{
  "arch": "coatnet",
  "model": "self-supervised image encoder",
  "dataset": "photos of arthropod specimens (BIOSCAN-5M)",
  "train_examples": 48750,
  "image_size": 32,
  "crop_scale_min": 0.3,
  "horizontal_flip": true,
  "translate": 0.06,
  "color_jitter": 0.4,
  "method": "moco_v3",
  "norm": "layernorm",
  "norm_position": "pre",
  "hidden_act": "swiglu",
  "mlp_ratio": 2,
  "head_dim": 32,
  "fused_qkv": true,
  "qk_norm": false,
  "parallel_block": false,
  "inner_norm": false,
  "drop_path": 0.15,
  "patch_size": [2, 2],
  "depths": [2, 5, 5],
  "widths": [64, 128, 256],
  "projector_hidden": 1024,
  "projector_out": 256,
  "projector_hidden_layers": 2,
  "temperature": 0.3,
  "target_momentum": 0.996,
  "init": "torch_default",
  "residual_init": "zero_last",
  "optimizer": "soap",
  "beta2": 0.95,
  "learning_rate": 0.0015,
  "beta1": 0.9,
  "shampoo_beta": 0.95,
  "eps": 1e-08,
  "precondition_frequency": 25,
  "max_precond_dim": 1024,
  "one_sided": false,
  "adamw_lr_other_params": 0.0026,
  "max_steps": 5900,
  "batch_size": 256,
  "epochs": 31.0,
  "lr_schedule": "step",
  "warmup_steps": 290,
  "weight_decay": 0.4,
  "adamw_weight_decay_other_params": 0.01
}
Rows from block 6 of a small self-supervised image encoder, named by matrix and row number. Rows with one number belong to one channel. Each number is 200 + 20 x the weight over its row's rms, rounded and kept within 0 to 999. All counts start at 0.
Before each channel's rows are labels from the 100 images, of 14848, where the channel reaches its highest value: "responds to" is what is common among them. Only what is clearly more common there than usual is listed. The data: photos of arthropod specimens (BIOSCAN-5M).
# convs0: expand pointwise conv (model.blocks.6.convs.0.weight, 512x128x1x1), inputs 0-127
# convs1: depthwise 3x3 conv (model.blocks.6.convs.1.weight, 512x1x3x3, trained with AdamW), a 3x3 kernel
# convs2: project pointwise conv (model.blocks.6.convs.2.weight, 128x512x1x1, transposed), outputs 0-127

responds to: order Hymenoptera
convs0.335,211,213,233,185,171,194,208,213,190,197,202,196,213,196,212,162,184,195,201,181,243,186,200,156,153,216,209,220,208,188,191,173,208,220,196,205,206,228,238,165,229,203,205,218,224,224,191,202,201,205,269,205,196,200,199,198,220,178,216,209,179,226,222,177,232,220,200,188,217,204,249,192,199,194,182,192,221,187,204,195,215,183,170,191,193,180,190,190,209,168,194,194,206,178,199,213,173,231,186,218,219,240,207,184,202,204,216,174,195,196,194,210,191,164,185,212,193,187,210,232,173,221,192,225,213,213,225,152
convs1.335,208,235,210,220,204,234,203,178,212
convs2.335,225,167,171,163,197,190,183,192,200,184,217,207,206,217,214,188,168,208,219,197,206,211,198,169,191,208,162,184,196,208,191,231,195,175,228,210,180,227,199,208,193,172,204,177,171,186,240,159,191,210,195,225,206,214,181,192,224,220,204,181,230,193,260,173,222,218,190,202,193,220,169,148,183,219,199,220,216,170,223,206,213,184,205,240,207,199,184,213,198,219,216,210,203,203,204,207,197,176,230,213,181,203,194,219,198,186,196,195,209,205,221,236,162,194,181,220,241,220,210,175,218,212,163,174,190,192,199,210

responds to: order Coleoptera
convs0.103,228,186,225,197,170,226,195,182,218,204,177,160,176,192,211,186,227,206,201,166,191,207,183,199,190,194,204,206,181,225,209,190,188,207,195,202,206,220,233,216,216,212,205,205,211,231,211,187,173,230,213,233,233,164,194,199,205,198,197,194,181,196,220,164,194,195,261,209,223,219,186,232,177,198,202,212,216,210,197,187,182,216,180,186,174,207,181,225,184,235,177,209,187,200,174,162,183,183,202,194,204,178,220,196,221,199,212,203,259,228,167,206,197,186,211,227,202,193,180,193,234,202,203,205,184,172,145,184
convs1.103,213,206,191,201,256,201,204,208,210
convs2.103,193,200,196,174,198,187,203,199,226,214,219,232,195,174,207,219,203,171,202,214,215,180,146,231,213,208,214,196,202,221,161,195,197,196,226,200,199,210,218,220,216,179,187,225,194,195,210,154,221,209,212,172,244,230,233,223,224,186,160,196,195,211,239,207,228,185,229,210,165,188,176,175,220,210,197,222,190,217,206,197,174,186,195,197,204,192,193,194,178,214,229,212,216,200,196,173,186,161,191,209,200,219,205,223,202,179,167,209,183,160,182,178,194,170,202,189,189,163,189,192,195,225,206,237,177,224,231,183

responds to: order Hymenoptera
convs0.423,179,200,193,166,185,211,213,246,235,216,196,197,191,219,203,200,207,208,228,232,189,222,214,195,202,229,232,216,192,180,204,167,178,205,174,220,206,248,208,211,219,167,176,182,227,205,216,217,224,198,183,182,203,205,193,192,172,218,217,181,182,225,222,170,241,205,172,189,225,216,209,211,222,192,172,159,182,205,206,208,207,215,229,208,227,180,193,181,212,237,206,184,193,199,194,223,206,196,235,177,191,177,187,231,197,206,183,209,199,208,175,199,174,209,173,171,195,210,204,227,161,224,199,213,158,225,220,182
convs1.423,192,211,214,177,221,220,164,213,220
convs2.423,226,191,223,199,188,182,228,185,220,232,191,248,236,201,174,217,215,199,209,205,201,194,186,230,206,207,224,210,177,201,174,206,179,205,207,202,195,199,195,181,222,193,198,183,177,216,209,227,213,164,227,183,192,226,178,206,207,194,232,174,193,211,210,199,196,225,184,208,157,170,207,183,166,194,222,229,217,189,194,209,198,208,227,201,222,136,146,173,204,203,237,211,221,219,206,230,183,190,165,197,198,214,216,198,203,199,188,199,226,225,194,218,197,164,189,209,196,177,190,194,171,221,224,208,244,190,215,209

responds to: order Coleoptera
convs0.272,201,227,183,185,196,216,195,253,183,239,178,195,241,168,152,196,221,187,209,220,229,204,218,196,197,201,242,200,181,196,224,195,247,221,202,197,224,195,191,180,210,203,192,198,214,220,223,206,178,186,232,193,190,192,196,207,212,229,215,213,186,179,212,210,228,205,218,191,188,199,159,207,209,209,195,183,200,208,192,182,215,181,215,149,222,194,218,194,199,237,154,223,245,221,220,211,220,194,231,195,177,211,203,180,202,207,196,194,212,208,157,216,204,195,188,179,227,210,231,185,224,222,193,212,199,223,188,178
convs1.272,173,197,227,209,210,227,170,208,216
convs2.272,188,188,192,185,147,194,195,224,209,197,206,165,227,211,156,191,186,201,222,170,196,201,169,271,193,191,183,210,175,202,202,186,185,176,215,254,174,212,206,218,189,184,205,238,208,170,213,186,207,184,193,222,168,151,179,200,212,171,200,176,195,200,222,225,167,210,177,191,174,187,183,193,194,221,197,189,207,228,205,199,167,192,210,169,198,198,199,211,214,166,204,207,222,216,186,191,199,215,212,196,169,201,225,177,197,197,199,211,167,219,183,182,217,177,219,175,192,188,214,214,229,196,208,192,192,210,181,178

responds to: order Hymenoptera
convs0.15,228,191,217,220,175,189,186,182,206,189,239,197,184,179,207,211,172,207,196,210,172,217,196,195,215,191,216,215,197,177,196,184,186,225,197,212,212,202,237,235,228,190,186,201,210,233,175,191,158,185,182,177,228,243,186,227,206,229,210,206,205,179,198,219,202,188,193,207,205,205,215,200,218,197,193,188,157,198,222,180,185,236,186,219,183,175,177,222,183,186,268,223,177,202,181,155,212,230,194,181,181,171,217,218,205,176,211,207,200,212,181,222,202,205,237,196,203,187,226,170,186,216,187,240,182,197,210,194
convs1.15,174,202,219,208,164,170,215,202,211
convs2.15,216,210,185,194,197,217,234,215,213,182,216,170,187,183,159,220,241,211,196,235,175,203,199,193,219,192,196,190,236,204,176,234,222,204,174,202,207,209,217,169,227,192,194,177,190,182,209,237,216,220,215,210,207,191,184,216,211,207,203,215,193,211,245,226,261,219,195,158,207,191,207,204,206,219,186,180,201,173,202,182,262,193,197,224,157,208,170,206,217,184,203,222,231,228,210,229,201,178,221,217,217,186,194,203,185,191,217,195,218,217,191,202,194,205,214,219,204,207,194,204,209,177,241,177,197,219,191,218

responds to: order Coleoptera; order Lepidoptera
convs0.241,178,158,216,179,205,183,208,175,203,199,190,211,223,230,195,204,206,180,203,200,178,185,179,154,203,217,211,212,187,184,205,186,199,210,238,212,199,169,186,185,196,206,200,185,186,216,204,214,174,182,216,219,211,228,252,180,213,187,203,213,201,162,227,184,213,145,208,184,202,201,282,186,198,234,199,215,230,175,177,209,186,195,174,192,158,183,164,186,206,205,205,208,174,199,201,207,193,217,193,191,183,223,235,191,192,202,190,195,204,189,202,233,212,195,194,207,230,179,208,219,204,153,201,202,220,187,208,206
convs1.241,212,223,214,217,233,215,222,205,224
convs2.241,220,213,197,155,213,183,214,192,189,176,212,187,188,188,244,192,243,219,208,236,188,193,209,231,189,215,213,173,190,217,219,198,244,210,192,206,210,186,182,180,175,169,220,185,235,184,220,162,215,200,192,196,217,161,228,237,190,191,212,193,192,192,170,196,179,206,192,220,210,224,212,198,209,178,209,196,151,208,173,166,201,194,208,194,237,177,218,193,200,201,202,212,168,181,207,187,211,219,209,248,182,197,178,228,252,195,198,198,213,189,208,172,200,207,214,199,184,175,216,199,215,197,205,236,181,179,194,211

responds to: order Hymenoptera
convs0.331,189,216,207,198,185,194,208,193,223,197,213,199,247,208,207,222,211,175,203,174,179,213,204,218,208,211,200,157,213,201,189,191,202,167,209,207,184,218,200,213,189,230,218,186,209,165,234,208,216,223,203,210,198,170,165,199,256,201,257,219,224,223,235,212,194,200,169,174,217,213,173,212,207,234,207,179,236,214,186,215,192,207,166,182,175,184,188,168,192,186,235,209,211,185,207,226,192,200,222,209,198,239,226,204,168,202,201,217,184,173,203,202,211,200,209,188,218,200,195,258,182,170,193,197,178,200,200,195
convs1.331,195,193,218,190,207,226,243,220,211
convs2.331,194,204,201,222,214,191,195,233,214,233,220,186,199,230,180,219,199,192,199,207,205,181,173,214,210,213,193,186,196,174,199,200,173,192,172,190,210,192,168,206,220,190,203,215,172,205,205,198,206,205,199,213,204,220,188,183,193,191,236,198,214,228,173,186,233,186,230,228,197,181,197,171,158,202,173,201,225,205,189,229,201,227,175,219,193,212,168,172,207,237,169,151,175,206,196,201,213,183,153,231,187,246,193,204,190,217,185,144,197,181,212,178,164,239,211,232,207,219,170,188,189,200,192,189,218,185,195,204

responds to: order Hymenoptera
convs0.50,188,214,197,193,169,203,231,183,205,248,202,214,169,189,169,230,208,222,216,213,208,201,209,220,197,221,198,163,183,203,167,196,189,254,182,230,208,194,217,221,194,199,222,200,199,192,206,215,195,209,212,213,178,218,210,195,186,200,234,174,178,202,177,167,173,196,189,199,215,221,184,238,202,163,190,178,174,207,170,168,197,220,201,190,184,214,154,217,223,199,212,212,230,206,171,180,197,224,218,217,194,205,228,194,235,226,204,226,222,210,200,207,173,208,206,174,218,189,256,212,185,204,223,187,172,219,198,192
convs1.50,211,201,220,222,221,224,223,228,217
convs2.50,175,202,205,192,201,194,227,182,174,173,188,227,195,187,222,202,178,180,218,225,207,187,195,211,199,197,189,170,229,211,191,227,200,206,181,181,217,172,129,175,202,215,192,202,215,184,260,169,189,175,188,169,218,200,220,211,213,183,224,213,226,206,219,213,195,223,156,192,227,197,172,197,193,221,217,198,196,217,186,225,200,211,202,224,196,239,186,178,203,163,176,204,198,215,195,183,178,226,189,183,223,248,203,217,185,179,181,227,203,189,183,247,209,188,200,232,186,214,196,170,207,213,190,200,210,193,198,204

responds to: order Coleoptera
convs0.497,203,247,182,218,202,185,180,239,177,216,181,203,204,232,196,205,241,198,200,192,219,207,204,186,204,185,191,196,202,184,227,182,197,182,175,198,197,209,194,212,197,233,228,208,209,216,202,226,214,197,205,213,242,192,192,188,200,166,208,208,146,166,191,210,164,194,206,162,201,212,219,209,190,200,203,225,174,205,200,214,205,190,191,203,213,190,200,165,204,191,210,198,222,213,206,193,197,223,239,190,194,231,188,214,172,208,201,211,178,216,206,195,138,244,169,237,171,230,208,215,175,203,196,203,205,190,250,237
convs1.497,195,218,180,222,222,183,187,175,229
convs2.497,189,222,206,221,205,225,230,191,203,221,208,206,190,228,180,173,258,217,226,193,186,216,182,191,202,231,207,226,201,187,184,184,183,196,224,170,196,219,208,207,197,183,172,222,195,241,189,190,241,181,205,218,225,192,223,168,223,218,186,215,208,224,207,218,186,181,246,198,188,179,200,176,181,220,185,189,199,227,193,178,187,214,191,171,235,203,174,197,184,179,196,180,192,124,186,194,202,175,206,199,170,223,196,205,184,217,199,193,198,208,200,198,221,207,222,165,206,205,186,204,223,186,175,217,162,209,223,209

responds to: order Coleoptera
convs0.201,207,174,157,217,197,184,219,227,217,184,203,205,196,153,181,189,224,214,189,210,206,207,197,235,186,187,202,200,209,160,197,182,202,189,166,181,220,201,245,191,177,208,199,228,185,178,223,205,194,214,182,215,235,213,178,200,256,178,202,200,192,192,202,182,211,235,202,214,163,241,181,171,212,196,202,198,209,232,183,197,230,241,187,224,237,232,191,183,211,211,220,181,211,215,182,181,202,199,166,177,204,180,207,187,209,213,235,189,186,188,199,215,198,215,215,220,183,169,193,199,191,205,182,182,181,176,180,235
convs1.201,189,220,209,193,248,183,216,194,196
convs2.201,185,185,200,220,187,222,202,231,214,209,192,227,143,235,190,203,196,242,164,209,213,198,202,207,196,194,240,195,215,217,176,183,210,203,201,182,229,218,179,191,208,192,189,239,218,178,218,185,189,205,224,185,203,168,187,209,223,211,214,211,173,235,219,199,225,203,219,185,224,182,194,214,193,171,197,224,205,165,208,233,216,179,209,167,205,201,189,217,202,181,197,200,208,206,209,210,217,202,190,205,202,206,200,202,206,195,208,220,221,242,208,177,189,169,186,178,200,234,193,201,240,219,237,175,148,243,230,226

responds to: order Hymenoptera
convs0.3,200,221,144,171,158,208,199,227,219,200,179,242,190,235,216,201,171,199,205,190,209,173,201,224,220,175,223,167,211,212,176,187,202,182,198,228,200,187,184,195,184,196,193,183,199,185,213,215,227,170,194,224,222,202,149,185,182,223,221,182,195,214,206,207,216,204,182,181,171,224,157,217,174,169,178,163,192,172,175,203,183,234,202,231,204,202,188,177,198,192,225,207,183,184,192,197,201,212,174,212,173,183,192,174,173,209,215,215,194,201,204,198,211,225,185,194,218,229,227,211,200,182,192,228,219,215,226,214
convs1.3,178,235,222,182,197,229,197,189,190
convs2.3,230,196,220,186,224,194,204,204,233,226,196,181,177,258,164,206,215,167,185,203,200,247,197,156,182,200,190,210,204,201,181,223,191,212,219,184,172,182,181,194,209,194,242,215,203,193,189,193,173,196,241,218,180,198,228,192,181,186,192,185,218,212,178,191,211,199,226,242,191,193,184,204,163,197,188,164,191,230,211,218,221,212,159,198,184,215,212,208,169,242,180,155,192,220,174,223,216,179,192,196,197,247,194,185,216,218,189,216,196,208,190,216,197,200,190,192,188,200,189,195,194,225,179,209,194,225,214,193

responds to: order Coleoptera
convs0.359,219,187,212,186,199,177,172,171,199,129,205,189,201,233,215,227,219,192,228,214,198,241,206,208,217,210,198,204,189,173,238,171,207,240,187,198,173,208,232,185,174,196,193,179,206,183,207,186,190,184,221,213,218,208,216,182,225,190,181,209,206,215,206,179,182,228,192,207,176,189,182,180,208,184,196,209,241,207,194,188,174,241,197,218,195,211,248,195,225,204,231,236,195,249,189,206,227,213,197,205,191,215,195,202,211,233,206,186,207,208,236,206,206,202,220,194,215,191,160,189,197,184,215,194,163,186,223,203
convs1.359,227,208,215,205,230,207,180,173,177
convs2.359,201,234,195,177,215,212,237,198,187,228,182,231,204,202,217,154,170,167,216,178,213,198,196,199,206,210,235,186,195,182,164,179,187,180,218,216,223,194,196,202,205,203,179,176,176,218,213,210,228,184,198,193,215,170,204,217,164,187,194,222,187,205,182,223,186,218,199,200,205,210,196,229,174,211,230,196,206,210,176,205,200,214,201,174,212,180,166,192,204,232,235,214,165,182,166,207,174,232,200,206,170,131,200,193,172,173,200,164,191,181,211,210,205,203,192,195,225,189,176,162,194,223,206,195,183,205,216,216

responds to: order Coleoptera
convs0.153,210,242,183,202,215,182,183,226,200,194,182,173,178,224,182,194,218,218,228,186,228,199,220,195,206,194,165,207,181,169,209,201,163,182,191,229,178,186,189,198,197,204,235,210,169,217,224,225,216,185,214,210,200,191,175,179,207,152,244,242,189,220,205,210,177,208,208,185,198,170,196,195,197,162,172,181,193,198,177,218,204,189,207,200,189,196,192,211,199,257,188,185,179,176,210,242,226,196,219,186,165,202,184,205,198,199,207,182,222,205,254,190,199,217,194,180,158,205,180,200,209,186,204,200,227,221,211,215
convs1.153,202,187,194,199,224,180,159,199,226
convs2.153,173,177,242,203,192,219,197,212,191,175,210,203,237,170,187,209,214,208,211,192,225,156,241,225,201,219,202,177,193,186,182,193,204,206,165,193,198,171,218,207,209,204,194,200,159,232,215,203,208,216,184,187,204,218,200,217,218,157,192,213,223,185,203,201,204,170,211,202,206,174,216,187,192,186,208,176,211,223,184,185,181,170,199,178,226,198,199,167,187,253,209,151,221,166,216,231,216,231,213,198,210,200,181,224,204,220,188,199,191,225,227,202,173,152,215,208,203,209,194,224,182,199,226,204,214,215,214,165

responds to: order Coleoptera
convs0.127,218,182,180,225,200,198,219,246,222,208,180,228,181,179,222,184,205,199,212,205,216,196,200,221,231,187,195,195,226,184,181,172,227,237,196,206,188,171,177,210,172,218,182,200,185,204,162,168,195,208,213,206,224,181,182,218,221,189,249,202,223,201,202,198,230,209,204,196,196,158,227,222,204,205,179,235,202,215,215,192,219,214,204,210,236,190,209,192,182,203,214,207,214,224,190,203,215,237,205,225,217,222,207,217,186,181,200,225,229,224,211,207,213,225,210,195,226,162,199,217,187,210,242,194,160,175,249,179
convs1.127,184,173,188,175,187,201,205,230,227
convs2.127,204,223,187,192,195,195,210,176,185,203,182,167,180,167,179,175,186,189,212,204,208,209,199,212,225,210,208,179,176,217,205,206,182,185,173,208,190,218,230,209,184,214,186,182,209,226,213,211,179,200,247,197,194,214,243,200,210,180,207,155,223,203,204,177,152,220,186,225,163,213,210,199,176,233,210,198,194,204,230,221,159,187,186,172,205,173,177,176,246,189,191,179,206,198,203,220,234,198,211,205,209,226,215,227,196,181,206,207,207,205,194,200,234,179,187,188,215,190,222,184,193,225,206,254,208,208,230,243

responds to: order Hymenoptera
convs0.452,220,227,208,217,181,237,178,192,172,217,182,188,199,201,181,218,186,176,197,188,180,151,202,197,153,188,202,194,222,200,225,199,235,156,204,221,166,190,204,174,201,204,205,206,191,194,226,231,213,169,210,213,199,211,174,199,203,201,181,196,190,210,192,188,186,171,200,224,208,186,200,211,235,205,180,211,185,208,180,241,214,208,199,209,157,172,185,192,222,199,197,204,198,195,221,228,221,185,207,171,206,258,214,241,197,228,235,183,180,173,191,162,207,213,208,202,220,204,206,215,187,212,211,196,198,149,191,180
convs1.452,183,204,203,218,222,231,218,221,173
convs2.452,205,227,206,200,202,228,215,202,219,203,215,211,249,212,194,179,192,200,183,209,229,214,174,211,210,211,216,205,171,189,195,235,184,178,202,184,196,199,187,165,183,226,215,200,201,203,196,174,215,185,214,205,196,197,218,200,180,193,197,199,225,221,204,202,200,197,261,234,217,165,194,230,197,207,207,155,170,189,192,195,213,198,185,202,260,224,214,170,217,161,230,204,216,195,198,172,182,157,143,247,185,198,190,176,194,188,211,198,192,208,190,201,173,179,195,174,206,182,201,225,207,218,232,198,195,194,201,182