From a checkpoint of a small self-supervised image encoder: 32-pixel images.
Rows from block 6 of a small self-supervised image encoder, named by matrix and row number. Rows with one number belong to one channel. Each number is 500 + 50 x the weight over its row's rms, rounded and kept within 0 to 999. All counts start at 0. Numbers have three digits each.
Before each channel's rows are labels from the 100 images, of 14848, where the channel reaches its highest value: "strongest on" is what is common among them. Only what is clearly more common there than usual is listed. The data: photos of arthropod specimens (BIOSCAN-5M).
# convs0: expand pointwise conv (model.blocks.6.convs.0.weight, 512x128x1x1), inputs 0-127
# convs1: depthwise 3x3 conv (model.blocks.6.convs.1.weight, 512x1x3x3, trained with AdamW), a 3x3 kernel
# convs2: project pointwise conv (model.blocks.6.convs.2.weight, 128x512x1x1, transposed), outputs 0-127

strongest on: order Hymenoptera
convs0.47:483513480484400521458560534487462589558567546480463556465505488489546475457464497539468541449480565470513484484453443505444484521548474418529492485412454629414531490475540486493492491517581465485509487500476483503475540505466481468420445440583548625599423509375430430512529484551450602558469421524482464593563411459521584519466558458559483462479566494550434522468431525505539504590418
convs1.47:537554496516560570424441506
convs2.47:428451573527549560494544480500427455464514461461517462500519504558464469483521518541552545564487420471562479464492623523557499650509585465467551481517566436548502451504506482437556524513488506497497541534418584474515632615532520560485530545505608585624495518506449507454522484572484489527581508488521475385541490566507469520461454490491428439510440435505492445491416404551517469522451

strongest on: order Lepidoptera
convs0.351:556530416500448397523407444554546471520567436552524445605508436444470490513475483488552479492565523530504499505545551497455539533479586530490573607439481526425524539462466528488537489540517424438415429453551463579530458497556586584580469601490522546467439505469544589416462569453553462456541476561522486528538549552491444440590451505402487525551446476464548530521545556437541517483456
convs1.351:541460495576446445531537572
convs2.351:498471449503510476512541517485533451494512605479538489447578387566542526508495504491495482450481440569523525423472478586537503531594604444502543501493499576580459448454461454498529468471478572560477473488519540449364531475601430514461576526609489504504457492524577461530511457480537401506473576514493526528599512512477477418569423579398457465461532521555416484539481529449470513372526

strongest on: order Coleoptera
convs0.354:539575497505516542447494540536534520459542546428502424518544429477519535426481463451521523482489459566599462509463487558476423454481518510620534507536529468558561553572484502429511581533496494488454427497533528489583526488548529526503498602537477460604386491621497493577489532537500512475463447491459624425511472432490473438431498541439555497484540570385401524499526551475625496558462
convs1.354:469548493531621557504518505
convs2.354:419559524418374491468506476507442501485499546488486549520513571434482534611538511577499529448486465581421506469432535555553661597462514545547474473470470558436396482524500496544469495564481519436559519516506509510432513566502521513496502466433484438459493427561548484451528569521452583556614475491478537481410493487536485452492459528554518486470503528466498610469552551545607539404453

strongest on: order Hymenoptera
convs0.32:550510502528520508547510569514473468534520609432622470548570505478424486536465498438518448512508564430517555522494546524527466475493509362546601455451466541548494533446489316600482423494555545568419452433435538523476515391428535496468449495441493473560577435474409496410531505537480505511445567559554480549517483438523514519461544450489496486476532512489490550528426537444473543499517
convs1.32:445440478461527545578562537
convs2.32:435438534533512568518490450561458513495425546536446420471586491532476533524487648596466439517482433449457530402503525546474539490532564440490509441490507455505529482524487455509528485516459537610503487465517497488531524483573521486482576579564518471490477480500509527578537435507545504512502519387429388448548532480474460455517401486578496604438608471403399534525589446566528487546450

strongest on: order Coleoptera
convs0.182:520472489452526475530499452496514481530502424581595597516551492537590514481477526455536521488386551429544528423500443520460373495525520504420452418509618500568492499479493438497485560567549448564481458463473391504462550430566533520528480513364511492501504462425523537488434547536530393563583537477479570512473492499543504443519481503442461471431577429513468507521554453429508496395434
convs1.182:476433443553477440538569469
convs2.182:438562578558472444553426495587484504496461577463459533494524450578481422530493583427496488545518345541571409483556535527471468450514547564454502538460534468474571476450502495451459453528501558563593567446437495530488438500447562487461482447533513517544535413434494506447430532425498495462506475425519464490583485584507504546490545468526463483523532485585544535428540384413457391474513

strongest on: order Coleoptera
convs0.342:516463499492414442527436417526456470481500562478514526497456561549556540435573429471387393481434472530436457511466473504472487544500418547574554496435492447577552659431542462569513442565516571492589490498448448433405487462483534463535438411494543543516518521523538568529499541452516539542540581489496558512525505489535531559439570564522519556526438495370505477593514473459500507509517
convs1.342:476402534477472547455452558
convs2.342:452448376465523437545465518535504509507535542492434521578503532480470495520428442560483514477515489498535577520478432428499476574603481500442451505556601532494560507567520423519539455478510450448551460559528436567475405450557546555524553467667467469538503492552495479589468573480499576409576497494470483526504481510543550481489473533596461455469524475540483545521552526475466607474651

strongest on: order Hymenoptera
convs0.86:554582469554540483515497528588561546500466457437520454494554477452482584493483482369512500546515454469437535504597510477463535427467576478489465566522544542469580543534488402549458531455567516498449487452436543537501508402455537575564379429497536497531485432460396583428576520411531481446462489491602467515484565529454560517523508427539476569411560498553555517532465491513516584464510
convs1.86:573530454553449448552538456
convs2.86:432475547508550556556553484546509497480454556549410421492468467470407499511492497508439460608498544479525381458483555552559534490532458568521475524594524454405571529511547662543535493573495543463463520513502524455455490458469556496446569480451567503507525640507542478546503483499577474489458544450478506471445508562446556526534489477500391597464510421536477551548617502489431541443508

strongest on: order Lepidoptera
convs0.506:448463458529510549476465379486439564445435480532453481484586544543477474513499525435533511447514501461507530523605455502475461357512521579446469485467458458444571525386430576500580444572393492511542500472522498500525590599504498453488498492489469564509529520588508507420418510375515476534536521487522428467471445561501592437531531599525493456494557519509496464453539413460512529565431
convs1.506:556520571545509555543565552
convs2.506:445477522444537552469488460487512452512533488486483480444598524553538541515624433519542478497524504451535468614558420529496515486519509577515432438500533491502480394557583528433504477496408501435495568544508455477493605496505482401558524549420396458554538526460431492506589484567529478483552462529463472416514582446503393489448497433501536550555529500497492417528471514617471391579495

strongest on: order Coleoptera
convs0.373:551503493487494570539520508503461515428509509463507479547562430437508512493428518578528570513510393541615463522526528500503424457490552487616484487397494563432463460498478527545543561542539578514487442465460509467536564502469595491440497515423450566563467502530556536427593434405597490425509420514555451545560518435525394456528488500456526513548607423492465528483489384495519550448477
convs1.373:425537552462515537421483557
convs2.373:532575622468466609439555455549491486459513605472431548434541633516458558484534431503525554541457535494510399502495505486431465519487443496411446584515514562573481482457519523476521430468449586518589549481519428526467428514535562471546488532505418537601493466512507462485497587476458471421503507528542460482522479493466502555454478454469425549478515546472505513439425584499494549382597

strongest on: order Hymenoptera
convs0.352:546502455426505494573595468483529491469532528568539548492483512534450507560508500515492481412499567530469515507442610462476427462546497516461481581467472429503492491501525496488534485418518544489502424553483500590543574530448412463442477575523539520530481496409518511466646560520487419529456465446505503532548551506442468604438449557518480496583482428458566673521516390577518565553466
convs1.352:571515559582457487446482459
convs2.352:544501376498502526502443534477552479468453552440550503490501562549605475459539602524535403511618454507494526524450508482491507439466500530525490467439598491534508522462424458526475521495443407612479513514485451459422560440445408467434510463522516517500476592451539485469589568458501502499489482460522532549576537575479516453513505528539466643583550505442521402475471587551536500387517

strongest on: order Coleoptera
convs0.206:469488571470508465490436496462497599548442507470531488541425546405510404495451553548552576494578502523599510507453414438455464502568497518621374581432565524497479550443498501546446451398600440529466497540447479610482463476488547582392486554544449441497460485422497547498474493532528536539404544501528430576505496520388510492511504476494483475538476484495480439513438488492522566524488
convs1.206:507518447584561536487569547
convs2.206:464477554541411612460534508451492565539530477549446507517554603509502525478514601502516630524522510421389471366539537473439450439485424568499571446503463510438532519454509525520539457539440442554485483466567522512501450514552537647517510493438495454481509421521537566482534576514536477576503599539529464441463483444561448552579529436477469521451535549522561462503450453473489549451544

strongest on: order Hymenoptera
convs0.295:541529531588499528485553480521542546434516553469422534522496549505509515487529469517459550484443473550461488484460491503569500435486360536537586399521494404571482502543555545428431492490536574477504507503466468478540461483506480490539518560439464453616470508522478478517543545569570549498488517518410518407542500413504405449489481422413617517520388459587442439510569578405464580482489
convs1.295:435454504442509569484572551
convs2.295:456529494344540497503469507405569606471482554469474539477522572564567492546501499546468532532524550554358515452476409532492595385480472515493488429483471490577430472530505505535470477499465536466484559495493509507587580476486519511446595469541505530492528461481576520573566485475458564486508557478487528453500518414467464466480559488473570396543402536482480489582524421531565562610467

strongest on: order Hymenoptera
convs0.396:480337520460505536500412521527478460576511527466510472404497527529488540435470429561532544519425398441531489489472495536589511530528427476447510591523607428480520485469523507486481513511429528480459430534453387475546503492468482525520493501455477496446494468419524494526538606507497575413494510485478479474608485439481464516491624561506441408551514485558472477594410496562558413519425
convs1.396:455453448445478431454437468
convs2.396:519535561505447571489517520450442592545504504570470478542493504573494552549479399626528601419524472573570553487482479549539464485522517558496546477535487463463521456548389504548562419504493454504501518456528559462451586528541416514439481446541464533399487453575534535531461566412449484515591477472403486523567549531476453591456553542431505557535449519551447469358497519495463494517528

strongest on: order Lepidoptera; order Hemiptera
convs0.306:484542587508525503505422427506513450498533583603516518478545554531498526469498414485413486507486498487425534536551464546625566552454525504468487557503448521430444552543488480444401533484432503433440559485503474456559450413455470455530542484556544449512543529528612471540491521471515417399475421590361548453510502530547431505491455581472566486453490457525535474557500525398457426445525
convs1.306:489447468460415438462433498
convs2.306:458426471510514431520508610588470505564477468475540455530463474435474531504435453476482445519554385463471483459467470518545579492539512467482475522488513485577411521542502558468563505606468524520424500494443471531454455474459446553631531572536450481418569489487479452588457460517502495580395458489408555502560512537470574514481466540550501523513470392512375541575541468574448550482411

strongest on: order Diptera
convs0.349:560457557464470578515515518455476535477413588567492458494555398478529470458459537496478491465496497517414528435511482646522447513440562503459492497431526504515520550457491508540532586500512501486495476567527502496541492502579450549560540534452531554476489416569602421423492490534588421476483420531475497594404543535483557454516510558407421543612448530458494441447424564419486543453448
convs1.349:528459480508401522567545553
convs2.349:476457460460499505544435469582492494489560440535528444526545399564495410471573419545485450537536507545383445527491566465518449519568526466456500467483578497498573473507512536537510435527466439455583413500523490547401486518531446528532432508562562440473491509477507536420475549512438474537491487395424495473453492551501531569503523493348427517576414491576538473525516400587472552413527

strongest on: order Coleoptera
convs0.448:534456487556619502435572576601552467555451501563504441467499614465527560577518481558612379442526472574533480459439515509534494550473515508460442511478529478531553540441453600532575509432473432516380513553513556554579394469562475566496572560565453480515451505426514509483492478522524544530524519504434498475429498522487507501581486492434483536427497571461423469465514559522513502557457
convs1.448:569506558434505539431449533
convs2.448:503536530443474495600476510525540522536427452459490443478549477455492556447475514470383505467400631566412499454539517545469440476490506460471522618506525437506643554521440470496555482616480540433575440611522468447476477495550519471580470474513520447447525529542450474593518604513459537516483497446499499571440404524515565535527520503475485520498383494559571475512504479547531550477504

strongest on: order Hymenoptera
convs0.504:572557408538453457521463534504518563422541497474476474556499500486540477499438484543614489473503459573504524591519511638403507452502472494515428455451578542523560356510474488515504518448517467507475433395470473462505578487516538533446515566454544549597456453497497539483532518448550531509522545498475468595532521554470412461573574445487581438494521480538484610459559413579467519576470
convs1.504:546448426563499485533569547
convs2.504:549452564528452568594490456509510532427580470396493482582447515475524394517501566472406478428524471592511440461551556407497436541476467555514475531542504546536510483519581483576496560521536544486552603535541483465440506532463572545593545406560530433604534456470516500551540508496471464541518500559503461542480508507490456601543515557564514513451548601529618444476551469411487477508494

strongest on: order Hymenoptera
convs0.214:503427501415495544472515451544477520516414484592512509439537506499575495483522491575393523472522549465531434480450534623475479474574586458488546579445435552472604547408456529506474421547475476499510523499454578450447526506537519548543500444571597497559544513529472420533509566493490442464521512526581519480465580503523524486555559466521528592464451569467479504514668491415534482491408
convs1.214:456459435442548477437478437
convs2.214:498439447574470510486562510565454507541424531367517469496468537487443526514533515426522443509446404525564533573560584416479554400524478479432481468415451482577477458468474469437576546460510493413478472503488549493483563504503449540597550528470482458438502497400475444504497516488374524497567518458557487465500498528602541526534442458356459468534468488506474599457568468508469524595492